config.toml
model = "sound classifier"
hop_length = 160
moe = "expert_choice"
expert_mlp_ratio = 0.5
subsampling = 2
Rows from block 8 of a small sound classifier, named by matrix and row number. Rows with one number belong to one neuron. Each number is 200 + 20 x the weight over its row's rms, rounded and kept within 0 to 999. All counts start at 0.
Before each neuron's rows are labels from the 100 clips, of 14976, where the neuron reaches its highest value: "top examples" is what is common among them; "peak on" is the class under the peak. Only what is clearly more common there than usual is listed. The data: synthesized solo parts of chorales (CocoChorales).
# fc1: MLP up (model.blocks.8.mlp.fc1.weight, 1024x256), inputs 0-85
# fc2: MLP down (model.blocks.8.mlp.fc2.weight, 256x1024, transposed), outputs 0-85

top examples: clarinet; viola; note E4
peak on: silence
fc1.291,194,214,202,186,211,188,201,207,213,187,184,230,194,195,182,168,183,235,227,195,200,169,232,182,196,206,219,225,231,222,212,202,203,196,198,217,215,181,193,207,203,187,264,183,216,216,208,190,211,219,219,219,199,229,185,202,220,192,210,207,193,185,212,229,197,196,217,177,202,212,192,188,199,189,194,198,192,244,236,186,206,217,182,192,185,182
fc2.291,206,217,190,188,181,214,198,190,193,192,194,209,222,196,190,245,226,211,210,200,200,192,197,206,205,194,200,199,203,210,221,180,204,200,180,202,190,194,192,198,222,178,108,196,215,213,189,232,182,165,170,189,216,157,198,199,182,197,178,226,219,215,192,192,199,228,189,208,196,208,207,210,175,203,199,204,221,185,167,238,204,172,198,191,186,202

top examples: clarinet; note C5; note A#4; note C#5
peak on: silence
fc1.386,183,183,211,220,230,239,205,193,216,203,186,178,224,237,216,223,165,155,181,187,178,164,216,185,203,192,178,191,159,209,213,234,221,201,196,215,206,202,200,184,199,218,200,186,166,177,214,230,172,186,226,224,198,268,171,210,191,207,187,221,174,180,250,205,201,173,177,181,200,199,211,202,198,184,177,190,192,191,208,172,189,239,189,198,210,199
fc2.386,227,201,201,219,209,157,186,229,201,201,186,194,213,206,219,157,189,186,186,224,207,165,205,213,193,201,209,210,186,199,217,142,206,210,206,205,197,216,220,202,213,217,213,216,185,181,192,191,225,214,179,201,196,150,207,202,174,206,239,190,242,202,140,212,204,239,200,201,213,191,187,186,189,210,205,176,201,202,170,192,216,179,202,199,209,187

top examples: double bass; note C4; note A3
peak on: silence
fc1.481,165,207,175,193,199,232,197,223,207,209,175,206,208,165,218,219,206,206,196,260,208,209,210,197,186,214,134,223,198,232,182,180,202,218,218,183,189,207,207,209,198,189,224,187,211,200,214,224,175,184,212,219,200,265,194,201,193,215,163,201,210,198,203,210,156,212,183,208,199,210,178,183,202,191,196,165,228,169,217,175,178,178,181,201,193,227
fc2.481,238,212,222,219,208,196,207,201,217,180,216,205,201,200,214,210,173,208,206,174,196,213,168,208,223,198,180,181,208,173,205,201,180,190,145,233,206,180,217,205,208,240,192,189,228,194,181,159,192,193,195,208,210,173,206,195,192,173,256,164,198,224,224,202,217,184,205,218,198,204,202,208,230,179,190,228,170,236,154,201,190,204,213,190,226,191

top examples: clarinet
peak on: silence
fc1.262,195,192,177,205,215,215,208,197,202,218,176,193,193,186,174,219,235,177,185,173,188,224,184,210,230,190,193,186,183,237,214,204,215,184,195,192,178,192,243,193,198,200,233,179,209,212,195,209,204,217,208,214,203,188,202,201,157,218,187,184,207,175,184,173,201,214,213,207,180,190,186,206,203,202,204,212,167,206,243,202,204,220,193,191,218,222
fc2.262,214,190,207,197,209,177,194,224,183,200,229,194,211,209,206,158,188,187,210,235,208,217,166,202,184,220,209,251,178,177,195,218,211,210,211,187,219,199,171,194,178,199,185,220,203,185,207,170,192,193,205,192,201,215,195,206,230,194,185,265,203,203,204,192,202,169,176,201,188,222,217,206,187,194,227,188,242,186,172,156,187,173,203,206,210,195

top examples: double bass; note B3; note A3
peak on: silence
fc1.499,175,180,187,189,165,145,152,222,217,220,161,200,203,172,170,242,203,220,215,219,204,187,193,185,194,214,192,205,205,219,211,200,194,222,213,177,200,227,185,199,193,195,228,190,218,208,196,202,220,198,219,224,185,202,209,205,215,226,148,200,205,234,218,227,176,209,181,224,205,208,195,197,212,156,190,205,217,199,205,192,238,174,188,177,195,216
fc2.499,236,202,215,220,251,252,216,192,210,168,183,187,156,203,186,158,198,200,206,151,237,202,169,207,222,195,183,155,208,190,208,189,189,199,200,224,167,188,217,190,218,200,204,184,216,194,200,190,143,180,208,229,218,187,200,208,221,188,247,221,188,160,180,200,236,208,195,208,200,218,218,218,198,220,201,210,175,219,197,193,174,221,192,196,210,244

top examples: oboe; clarinet; note A#4; note A4
peak on: silence
fc1.434,231,201,188,189,248,184,172,193,215,183,130,191,193,191,229,208,216,174,189,166,174,215,219,211,224,181,186,164,171,213,227,186,201,175,219,203,200,199,231,193,196,197,216,199,204,196,195,198,190,216,208,204,227,190,186,209,187,192,216,184,187,188,157,205,199,207,211,172,207,192,179,197,199,197,209,195,169,207,241,196,219,237,182,174,220,219
fc2.434,193,197,200,198,174,183,193,201,199,210,241,195,200,195,178,181,177,204,213,278,231,189,200,187,184,200,206,279,167,199,175,236,232,190,199,182,208,198,188,191,187,207,184,203,216,202,204,192,225,196,183,179,208,212,183,187,204,211,170,216,209,209,256,206,185,180,191,205,201,215,222,213,183,204,215,201,227,182,156,187,191,145,206,216,191,181

top examples: horn; bassoon; note C5; note B4
peak on: silence
fc1.644,176,176,185,236,235,224,197,191,211,189,190,171,207,236,255,250,201,182,194,170,206,165,198,212,188,215,180,167,184,226,184,259,217,199,191,208,193,206,196,169,219,237,197,168,166,204,238,238,172,193,209,219,176,232,205,231,172,211,227,231,182,193,236,209,202,172,173,157,224,227,214,192,193,197,166,223,205,194,232,221,187,213,185,221,233,228
fc2.644,222,210,226,182,194,177,207,184,203,232,216,200,170,182,179,166,202,194,178,198,200,223,194,179,190,182,220,225,208,177,207,156,171,182,206,188,196,214,216,221,192,194,236,216,212,215,192,185,236,230,198,181,215,170,198,199,221,194,201,236,236,202,158,200,221,229,231,244,191,190,219,219,220,223,227,188,169,217,177,175,224,195,228,196,188,182

top examples: clarinet; note C5; note A#4; note C#5
peak on: silence
fc1.325,195,188,204,216,233,238,199,191,222,196,177,172,229,229,214,215,175,155,180,177,183,163,219,196,208,206,174,185,161,216,222,241,215,196,194,217,209,198,196,185,200,208,190,182,157,175,214,231,184,186,221,225,196,260,179,210,184,204,189,226,165,181,237,210,199,174,178,180,204,200,210,210,196,185,180,189,186,201,210,163,187,243,183,195,214,211
fc2.325,217,193,201,222,210,162,182,221,200,209,195,196,208,206,216,155,184,194,182,236,209,164,209,210,193,199,212,214,189,201,214,153,209,211,197,207,193,219,225,193,213,222,214,212,186,180,198,196,218,212,172,203,198,148,204,204,170,218,229,199,248,194,148,209,212,234,203,201,211,196,194,193,187,206,205,179,197,200,165,193,213,166,198,202,208,181

top examples: cello; viola
peak on: silence
fc1.641,190,198,218,184,198,200,220,183,234,235,177,257,188,199,182,189,193,263,228,213,225,162,234,223,184,194,206,198,238,202,190,217,195,175,215,206,207,186,190,188,193,196,239,202,198,209,211,194,200,202,190,221,183,207,185,213,226,204,208,174,177,180,204,245,194,158,195,180,212,207,190,216,194,198,203,175,205,223,228,201,194,203,181,211,200,199
fc2.641,207,213,216,192,181,236,192,178,195,198,200,215,207,211,196,236,223,227,219,173,192,194,223,182,206,207,182,218,190,220,220,207,208,208,182,207,198,204,198,207,233,206,133,183,201,193,199,215,182,172,204,198,202,191,209,207,189,192,187,176,232,220,239,225,206,234,199,206,186,229,243,206,149,221,193,235,201,190,205,213,213,202,208,193,196,203

top examples: cello
peak on: silence
fc1.316,179,198,191,191,203,202,194,212,185,255,202,196,186,188,159,189,191,229,205,249,197,209,185,239,183,203,179,191,211,195,194,205,199,187,196,197,182,204,194,216,199,200,217,208,210,201,220,226,184,213,193,175,228,256,206,163,205,197,123,216,203,189,198,185,219,175,203,221,191,213,192,206,202,189,213,192,194,178,206,164,144,204,145,197,197,189
fc2.316,224,186,192,187,220,134,205,210,224,136,194,175,242,199,255,212,215,190,215,197,158,190,197,200,208,203,222,175,199,162,180,154,178,202,199,199,231,197,200,193,211,173,152,181,199,210,192,175,192,195,202,192,192,200,196,218,187,184,209,231,213,233,195,193,192,196,191,197,180,200,181,189,226,209,206,181,192,204,202,195,201,206,256,180,197,198

top examples: double bass; viola
peak on: silence
fc1.304,195,194,207,191,183,224,192,141,226,247,201,186,188,168,197,218,246,210,168,205,198,211,221,201,149,191,197,211,226,202,198,195,180,207,219,204,206,219,225,199,195,206,226,199,241,201,198,190,200,206,220,190,190,208,166,207,193,215,211,232,196,193,221,257,200,200,227,205,208,185,250,163,200,202,201,214,181,206,217,205,212,216,187,233,186,201
fc2.304,191,229,202,224,214,189,197,268,200,149,201,179,174,198,181,209,150,180,198,189,204,204,175,194,242,202,200,186,205,204,189,216,200,176,192,217,205,214,189,218,230,194,145,188,215,192,213,206,190,194,178,203,197,197,211,186,212,184,205,250,185,193,206,197,234,185,220,195,199,199,157,217,213,201,183,192,228,199,193,221,172,225,197,168,201,184

top examples: clarinet; note C5; note A#4; note G#4
peak on: silence
fc1.221,205,187,192,220,199,240,203,183,150,214,200,214,199,174,197,211,187,197,178,182,188,177,212,211,210,213,178,242,189,186,193,233,234,208,201,208,190,191,174,194,188,212,247,189,183,205,189,206,198,195,226,209,217,210,248,185,210,199,198,226,204,207,224,180,195,201,198,192,205,185,217,220,201,199,197,204,183,246,210,172,193,214,217,212,198,200
fc2.221,208,182,205,231,240,183,217,210,192,205,200,210,194,178,203,159,218,196,187,203,195,196,151,205,210,221,211,157,191,184,204,164,190,197,178,191,193,198,197,208,199,206,165,197,212,207,197,196,201,212,175,198,194,172,199,211,200,201,220,308,230,211,191,187,180,202,196,229,193,206,173,222,226,179,201,197,184,195,176,226,207,185,227,188,219,209

top examples: trumpet; double bass
peak on: silence
fc1.527,155,196,187,195,188,186,182,198,225,207,202,228,201,222,193,199,207,229,199,200,197,195,207,227,223,181,183,196,213,215,163,226,209,213,210,212,183,209,207,217,190,190,236,192,203,195,227,222,186,212,205,244,181,218,183,197,214,196,117,210,205,178,228,208,197,179,191,206,213,184,167,202,207,197,215,194,221,212,217,136,169,189,185,227,202,177
fc2.527,182,182,204,195,236,197,215,148,176,212,197,188,175,201,211,229,174,210,211,207,188,182,194,222,196,222,180,238,210,190,192,203,159,186,205,202,189,194,198,193,197,213,235,189,217,199,191,205,209,220,197,191,197,155,200,218,181,197,262,252,192,183,215,186,198,233,206,211,203,214,184,198,236,206,189,206,181,228,174,150,190,182,225,181,213,254

top examples: oboe; note C5; note B4; note C#5
peak on: silence
fc1.157,147,189,212,209,157,170,203,183,221,222,163,242,171,206,162,225,162,216,212,205,220,166,214,214,189,191,190,176,170,209,178,226,175,223,181,184,189,211,201,220,199,194,239,211,191,203,194,245,198,208,209,237,193,176,206,207,221,227,152,203,195,193,199,209,202,182,183,201,225,213,204,222,198,153,192,200,214,201,214,209,213,184,186,178,196,189
fc2.157,215,197,200,203,236,234,210,205,217,212,193,190,221,190,193,206,243,194,178,132,203,189,176,170,217,228,187,195,190,205,213,175,176,202,213,215,216,192,193,161,211,197,141,199,213,177,206,177,178,189,193,201,212,239,240,205,185,182,242,242,219,202,199,205,201,243,212,217,204,204,251,203,209,255,188,215,181,192,147,173,179,238,204,206,227,233

top examples: flute; note D#5; note D5; note C#5
peak on: silence
fc1.550,207,196,190,199,187,245,210,177,163,201,188,191,203,204,180,202,209,236,214,198,186,206,213,205,194,197,207,244,233,201,234,196,198,238,183,190,217,211,219,195,184,199,190,233,182,204,183,208,200,165,196,176,213,216,227,174,206,214,235,246,179,132,232,196,220,195,221,231,174,178,190,210,199,199,221,223,207,194,192,159,200,242,194,186,194,178
fc2.550,204,180,197,186,173,161,168,208,177,213,199,201,195,202,207,194,179,233,213,201,211,206,212,185,211,197,210,204,226,169,229,186,213,248,213,177,173,219,207,196,194,210,206,211,193,209,184,161,225,164,184,189,223,166,221,152,208,210,159,255,213,233,178,207,176,206,199,212,192,160,152,191,245,168,229,164,203,191,179,173,203,198,223,191,181,169

top examples: double bass; note A3; instrument: bassoon
peak on: silence
fc1.589,205,201,197,194,177,226,190,155,229,231,196,168,182,160,204,204,238,192,174,214,193,223,224,212,138,196,199,211,227,203,200,195,192,217,213,193,203,218,215,203,202,210,238,195,256,210,202,193,199,200,215,194,184,211,177,209,204,202,231,246,199,177,213,264,213,211,218,211,223,197,265,165,199,202,208,204,192,217,223,197,204,212,194,223,184,206
fc2.589,174,212,206,229,205,199,204,259,187,170,207,197,183,210,171,209,175,179,194,175,196,188,178,186,254,202,203,195,189,210,195,228,219,182,196,219,194,214,180,201,227,197,148,188,196,196,210,194,197,191,182,209,206,187,218,188,215,198,218,262,185,195,198,173,226,177,217,200,185,206,152,232,212,191,180,199,213,195,178,237,177,231,219,171,217,173

top examples: clarinet; note A4; note C5
peak on: silence
fc1.318,203,209,200,201,238,208,197,159,223,185,212,204,162,185,233,186,214,213,181,204,164,198,205,207,205,193,192,201,188,206,179,206,180,202,232,194,194,204,195,207,201,198,230,171,209,201,232,215,185,195,221,204,218,242,193,199,194,192,202,218,228,218,234,209,220,218,206,213,201,199,186,199,210,155,194,183,228,194,204,211,223,204,197,191,190,189
fc2.318,214,199,203,204,181,184,194,216,206,231,180,207,205,182,190,171,159,207,188,139,254,191,196,210,179,210,220,181,199,205,210,222,212,190,178,218,216,211,215,205,200,204,161,228,204,189,161,228,219,196,175,155,195,214,216,216,198,207,188,170,202,211,177,203,193,185,218,203,224,187,227,203,189,255,213,218,195,159,159,204,169,186,203,213,228,244

top examples: viola; clarinet; note F#4; note G#4
peak on: silence
fc1.712,188,188,212,205,201,234,206,192,203,198,214,197,183,208,206,223,185,194,193,180,201,202,219,171,183,186,203,240,211,216,207,226,195,203,217,192,194,197,206,193,200,214,255,199,184,192,224,212,202,196,196,203,199,210,220,215,231,210,222,247,197,159,251,239,232,183,215,229,187,198,229,210,208,211,213,215,178,217,204,181,207,250,225,206,212,204
fc2.712,199,197,207,193,158,183,216,206,204,222,210,199,227,220,196,167,213,195,219,184,222,198,179,204,203,199,246,214,195,188,225,154,211,220,177,199,183,223,220,210,216,208,149,211,194,207,183,188,204,192,175,209,198,167,208,207,181,207,196,226,225,222,153,199,179,226,214,222,189,195,198,189,205,181,206,162,190,164,184,230,199,160,216,193,190,187

top examples: viola; note D4; note E4; note F#4
peak on: silence
fc1.236,218,202,208,206,201,210,194,179,219,239,182,184,208,159,206,210,243,173,139,194,196,221,220,226,164,194,221,187,206,198,220,215,193,195,218,218,202,216,200,221,204,198,257,206,222,201,211,193,205,206,223,199,211,190,183,195,220,190,231,233,177,201,203,211,202,208,189,210,201,201,261,186,193,208,205,225,158,234,207,196,217,195,203,230,181,236
fc2.236,173,238,183,204,198,185,189,242,222,165,215,187,164,174,179,189,167,188,201,204,197,207,183,193,224,212,180,202,213,215,169,212,191,176,185,207,198,215,185,220,227,200,136,180,228,202,215,206,209,192,185,181,197,221,193,187,208,180,199,261,207,202,224,207,214,191,224,219,205,201,165,227,219,192,187,191,247,182,188,227,176,208,176,188,177,192

top examples: cello; note A#3; note B3
peak on: silence
fc1.480,201,186,207,207,239,178,194,222,198,193,171,175,150,169,156,185,218,195,196,216,178,208,204,204,212,222,194,195,211,191,177,221,197,207,185,187,167,226,190,198,206,227,197,173,220,189,199,194,208,193,205,203,199,245,210,194,210,171,163,197,174,201,185,177,209,195,195,209,196,199,198,214,208,172,197,204,198,192,183,200,187,201,191,171,196,213
fc2.480,246,189,229,213,200,233,177,168,225,170,196,180,201,212,219,188,180,188,209,167,207,215,193,162,207,171,189,182,192,192,203,210,228,177,236,220,198,192,220,182,203,191,195,200,189,225,179,248,179,196,227,222,215,206,220,217,198,211,252,241,213,208,245,190,189,204,190,217,216,214,220,219,178,210,204,192,189,207,229,167,210,200,186,202,199,209

top examples: double bass; tuba
peak on: silence
fc1.485,209,204,208,188,206,192,197,200,206,189,186,187,190,183,190,203,185,198,194,187,185,213,241,200,176,205,180,239,198,217,187,208,192,193,213,200,215,203,214,217,204,202,231,224,216,187,212,213,216,223,198,171,221,209,206,211,220,202,212,253,192,162,225,239,246,206,208,194,228,196,242,195,214,232,214,214,174,217,213,149,213,247,194,210,222,185
fc2.485,205,183,185,182,200,164,172,207,187,192,221,190,205,219,207,203,198,181,205,220,222,203,214,188,236,205,194,190,189,203,189,198,205,218,234,196,183,201,192,196,220,197,143,199,210,171,223,189,208,169,185,203,232,184,202,211,175,232,178,247,201,190,194,190,206,199,172,196,216,180,159,178,265,185,215,184,232,155,132,217,184,210,208,184,200,226

top examples: horn; trombone
peak on: silence
fc1.616,200,223,215,198,215,208,196,207,213,199,187,200,220,198,198,163,232,223,202,205,191,205,222,216,203,228,225,228,225,230,252,210,230,208,215,216,201,203,205,225,196,194,256,208,192,198,198,180,205,228,220,213,207,237,227,193,197,205,210,226,231,213,192,233,189,211,239,191,201,197,191,184,205,171,213,189,189,253,237,183,211,221,196,230,193,199
fc2.616,177,215,209,191,143,227,193,166,203,178,204,223,196,197,186,276,216,219,210,165,198,203,198,189,214,180,203,188,204,194,214,191,172,198,160,198,211,184,192,190,196,169,166,205,209,223,210,253,194,175,173,196,213,186,198,200,184,200,198,253,205,204,201,207,198,220,202,193,211,198,181,229,189,205,207,238,259,210,197,249,216,190,176,199,217,207

top examples: tuba; double bass
peak on: silence
fc1.371,182,205,194,196,240,186,174,237,223,185,150,215,197,192,200,176,156,218,210,201,161,204,195,211,194,194,159,214,211,219,175,197,223,212,210,186,181,232,178,175,199,217,223,183,219,213,177,191,186,193,209,211,213,242,201,212,205,202,171,205,182,214,189,188,160,199,195,186,199,208,191,198,205,164,198,171,197,191,177,210,211,190,176,182,202,201
fc2.371,201,197,227,213,234,221,217,180,196,171,201,217,202,205,194,191,188,208,191,193,229,201,176,194,214,197,215,193,199,197,218,224,182,151,191,252,204,194,229,205,216,223,174,195,221,193,192,228,193,213,217,200,207,182,201,206,222,192,209,226,198,217,226,184,193,177,190,222,201,220,233,221,224,213,190,249,195,168,171,141,182,193,248,210,212,225

top examples: tuba; note D3
peak on: silence
fc1.18,153,180,189,197,204,186,195,208,192,180,157,205,218,179,200,218,258,212,205,245,175,191,208,200,177,200,181,240,210,245,189,190,189,221,215,189,180,223,189,185,201,205,217,196,211,205,229,223,240,190,203,216,194,179,203,211,196,236,142,210,210,179,145,189,199,191,191,211,212,202,200,190,202,165,209,196,194,202,186,173,212,186,180,208,212,200
fc2.18,247,209,209,208,192,242,212,226,200,177,210,170,186,218,192,191,131,206,212,144,239,187,162,223,220,149,220,161,220,177,215,189,195,203,221,225,205,193,222,209,222,195,176,196,208,197,170,202,198,184,214,195,203,212,195,199,204,172,223,194,193,198,213,195,195,198,215,177,184,192,226,216,188,232,207,202,208,204,183,201,173,214,185,215,205,229

top examples: trumpet; note G5; note A5; note G#5
peak on: silence
fc1.35,194,195,179,201,221,207,199,202,211,209,170,190,191,187,185,218,238,174,187,167,184,226,195,211,235,185,194,175,182,234,214,199,212,182,200,193,180,185,252,192,201,201,222,181,210,210,198,209,202,217,201,212,206,178,201,207,155,214,188,179,208,182,182,177,199,218,215,200,188,190,182,200,204,199,207,210,159,209,239,208,201,222,191,187,219,227
fc2.35,211,191,208,201,201,170,190,223,178,200,226,190,213,203,207,156,186,187,211,241,211,216,167,203,182,217,207,256,181,176,198,237,213,214,207,190,215,197,170,196,178,194,191,218,206,178,205,178,195,186,204,193,198,214,195,199,225,200,180,252,200,201,213,192,208,161,176,201,190,224,219,205,193,191,224,187,240,183,170,154,188,171,205,208,206,189

top examples: horn; viola
peak on: silence
fc1.193,197,223,222,197,223,219,219,228,230,212,189,219,197,207,175,184,231,211,205,202,200,194,243,211,200,212,218,210,209,231,219,205,195,182,199,221,221,197,224,214,198,192,264,202,189,199,219,196,195,219,220,228,198,217,199,213,210,199,211,230,208,203,190,238,206,195,243,191,202,210,210,201,195,196,190,213,171,242,228,202,201,213,181,209,192,195
fc2.193,186,218,192,182,143,218,188,175,202,179,208,226,199,193,192,257,201,210,212,186,189,200,206,179,216,189,193,202,190,213,214,192,188,200,185,191,201,194,192,183,215,189,132,198,228,209,203,215,185,172,183,197,219,165,191,215,177,195,232,234,216,206,200,211,218,231,194,195,209,211,208,212,151,210,196,235,238,180,185,265,208,188,186,193,214,210

top examples: horn; note A#4; note C5; bassoon
peak on: silence
fc1.280,167,171,183,234,233,220,195,186,207,195,188,171,207,229,248,252,200,183,191,159,201,162,198,217,189,218,175,161,182,224,185,261,217,203,192,205,189,204,190,176,216,232,197,165,160,203,237,237,173,195,213,219,173,236,207,223,178,209,225,234,188,193,240,209,198,179,173,164,220,222,216,192,195,197,170,223,204,197,236,217,194,214,189,219,230,230
fc2.280,217,197,224,179,193,168,206,182,196,232,218,200,173,182,184,169,196,196,185,203,202,221,186,180,190,184,222,235,208,172,208,156,174,189,200,179,193,212,209,215,191,192,230,217,217,216,188,186,239,226,197,183,213,169,196,194,221,198,190,222,235,201,155,197,216,227,227,247,194,192,221,219,225,227,233,191,173,213,179,164,221,203,234,190,189,176

top examples: cello; note B3; note A#3; note A3
peak on: silence
fc1.189,163,194,203,204,179,207,217,180,216,206,198,214,170,189,167,197,211,215,198,217,211,186,199,212,182,148,197,194,194,197,178,218,185,198,203,203,186,211,195,215,190,189,210,184,210,203,245,210,177,215,195,189,208,197,179,185,214,207,173,198,218,174,218,191,208,203,210,195,211,193,171,218,208,180,207,164,211,211,202,263,194,202,191,187,184,182
fc2.189,217,184,217,201,222,187,189,203,213,187,187,189,224,209,226,197,232,220,195,145,209,207,174,157,219,225,196,188,207,173,203,202,201,216,169,209,207,206,203,188,218,202,152,192,219,185,188,206,219,198,206,174,197,225,216,198,187,212,170,157,205,235,207,197,177,214,203,184,216,194,234,203,194,250,194,241,176,188,197,107,163,225,211,218,222,221

top examples: flute; note G5; note F#5; note F5
peak on: silence
fc1.744,203,193,177,220,224,266,211,167,192,221,179,167,211,213,184,222,219,204,190,175,176,189,190,213,197,185,188,215,204,227,230,219,235,213,180,207,205,217,215,184,193,211,210,189,164,204,193,231,190,177,215,224,193,240,205,192,179,202,204,233,166,168,224,218,199,184,211,213,164,193,207,227,184,194,188,212,185,202,224,188,198,238,193,203,206,192
fc2.744,197,178,204,197,182,156,196,211,214,207,213,204,245,213,210,177,218,178,189,222,206,197,185,206,206,205,217,223,177,204,206,164,237,212,228,194,175,216,192,188,200,206,158,217,195,167,228,166,177,201,184,216,204,206,213,210,155,225,194,262,229,184,149,209,190,216,192,206,214,178,192,178,204,182,205,168,213,150,179,198,197,194,217,220,212,199

top examples: cello; clarinet; note F4; note A#3
peak on: silence
fc1.86,171,173,193,217,177,215,210,166,188,232,181,195,174,176,144,191,263,201,204,219,172,205,187,200,177,185,206,194,186,182,201,220,174,175,199,206,204,208,173,217,185,202,211,190,226,181,246,187,202,194,190,200,234,183,198,172,227,167,188,219,190,192,231,186,224,178,202,216,193,200,212,208,202,183,211,202,181,211,198,218,209,201,191,210,195,189
fc2.86,233,222,211,195,190,167,206,222,199,158,181,186,209,192,227,185,140,206,159,181,215,188,191,192,217,230,256,188,202,199,191,200,222,197,195,225,205,182,206,159,216,201,135,193,208,204,179,254,209,177,176,197,208,195,213,212,193,237,194,188,190,218,175,192,192,175,199,190,195,212,222,167,212,201,208,198,208,191,191,156,176,194,206,201,202,249

top examples: cello; note C#4; note A#3
peak on: silence
fc1.671,192,190,172,203,224,183,195,208,177,189,178,179,193,250,194,187,194,202,230,184,203,182,209,195,203,213,212,220,196,241,201,241,208,210,209,198,203,200,199,214,217,204,208,184,178,198,209,189,198,195,216,204,202,248,208,211,198,220,205,229,175,149,218,163,227,200,177,184,222,217,195,174,210,191,205,205,200,190,223,168,199,219,185,179,206,212
fc2.671,206,172,158,211,204,223,188,188,185,226,210,170,220,210,222,235,232,193,189,203,215,202,184,207,209,194,174,153,191,209,205,185,209,211,217,211,193,193,210,172,226,189,205,169,203,203,206,208,201,192,222,205,209,178,201,209,162,214,181,227,218,249,168,187,193,205,193,198,205,201,206,199,208,212,199,188,199,221,171,223,200,215,226,213,198,205

top examples: tuba; note A3; note D3
peak on: silence
fc1.264,185,196,189,187,173,195,159,188,250,239,184,225,201,191,197,223,183,223,220,174,197,178,204,182,192,189,227,218,194,199,194,197,224,198,227,182,196,223,200,182,182,198,239,200,225,215,222,236,210,199,204,221,208,210,180,207,211,233,167,214,198,204,203,224,201,196,182,200,195,195,191,205,206,152,211,184,217,204,200,204,220,152,195,209,192,186
fc2.264,215,209,219,221,220,189,241,242,188,161,211,184,207,178,180,193,211,235,201,248,226,196,185,237,221,198,180,171,224,214,216,200,188,219,166,238,194,179,217,212,216,220,179,193,220,180,196,161,193,194,194,200,206,169,190,185,213,164,199,211,208,219,174,213,214,181,208,205,210,215,208,228,220,229,208,255,172,215,187,200,180,244,219,223,224,203

top examples: cello; note B3; note A#3
peak on: silence
fc1.111,163,196,186,206,194,193,198,223,212,208,139,213,177,168,139,194,206,214,198,224,205,199,204,196,189,186,178,193,191,230,167,216,165,223,197,193,176,218,208,210,213,194,216,189,199,200,201,207,217,194,192,216,199,203,218,203,187,190,132,209,185,199,217,178,170,201,190,215,191,211,196,226,192,144,187,186,213,214,199,228,197,214,182,181,204,195
fc2.111,219,182,225,203,217,220,188,177,222,164,190,186,190,203,238,213,191,189,196,159,199,207,187,175,219,210,184,172,196,191,193,196,216,187,173,210,227,191,203,164,214,201,166,194,202,216,205,206,164,194,209,221,207,218,210,210,207,207,233,221,206,195,202,189,187,207,205,231,193,194,219,197,213,221,197,243,183,195,189,127,198,188,219,204,211,252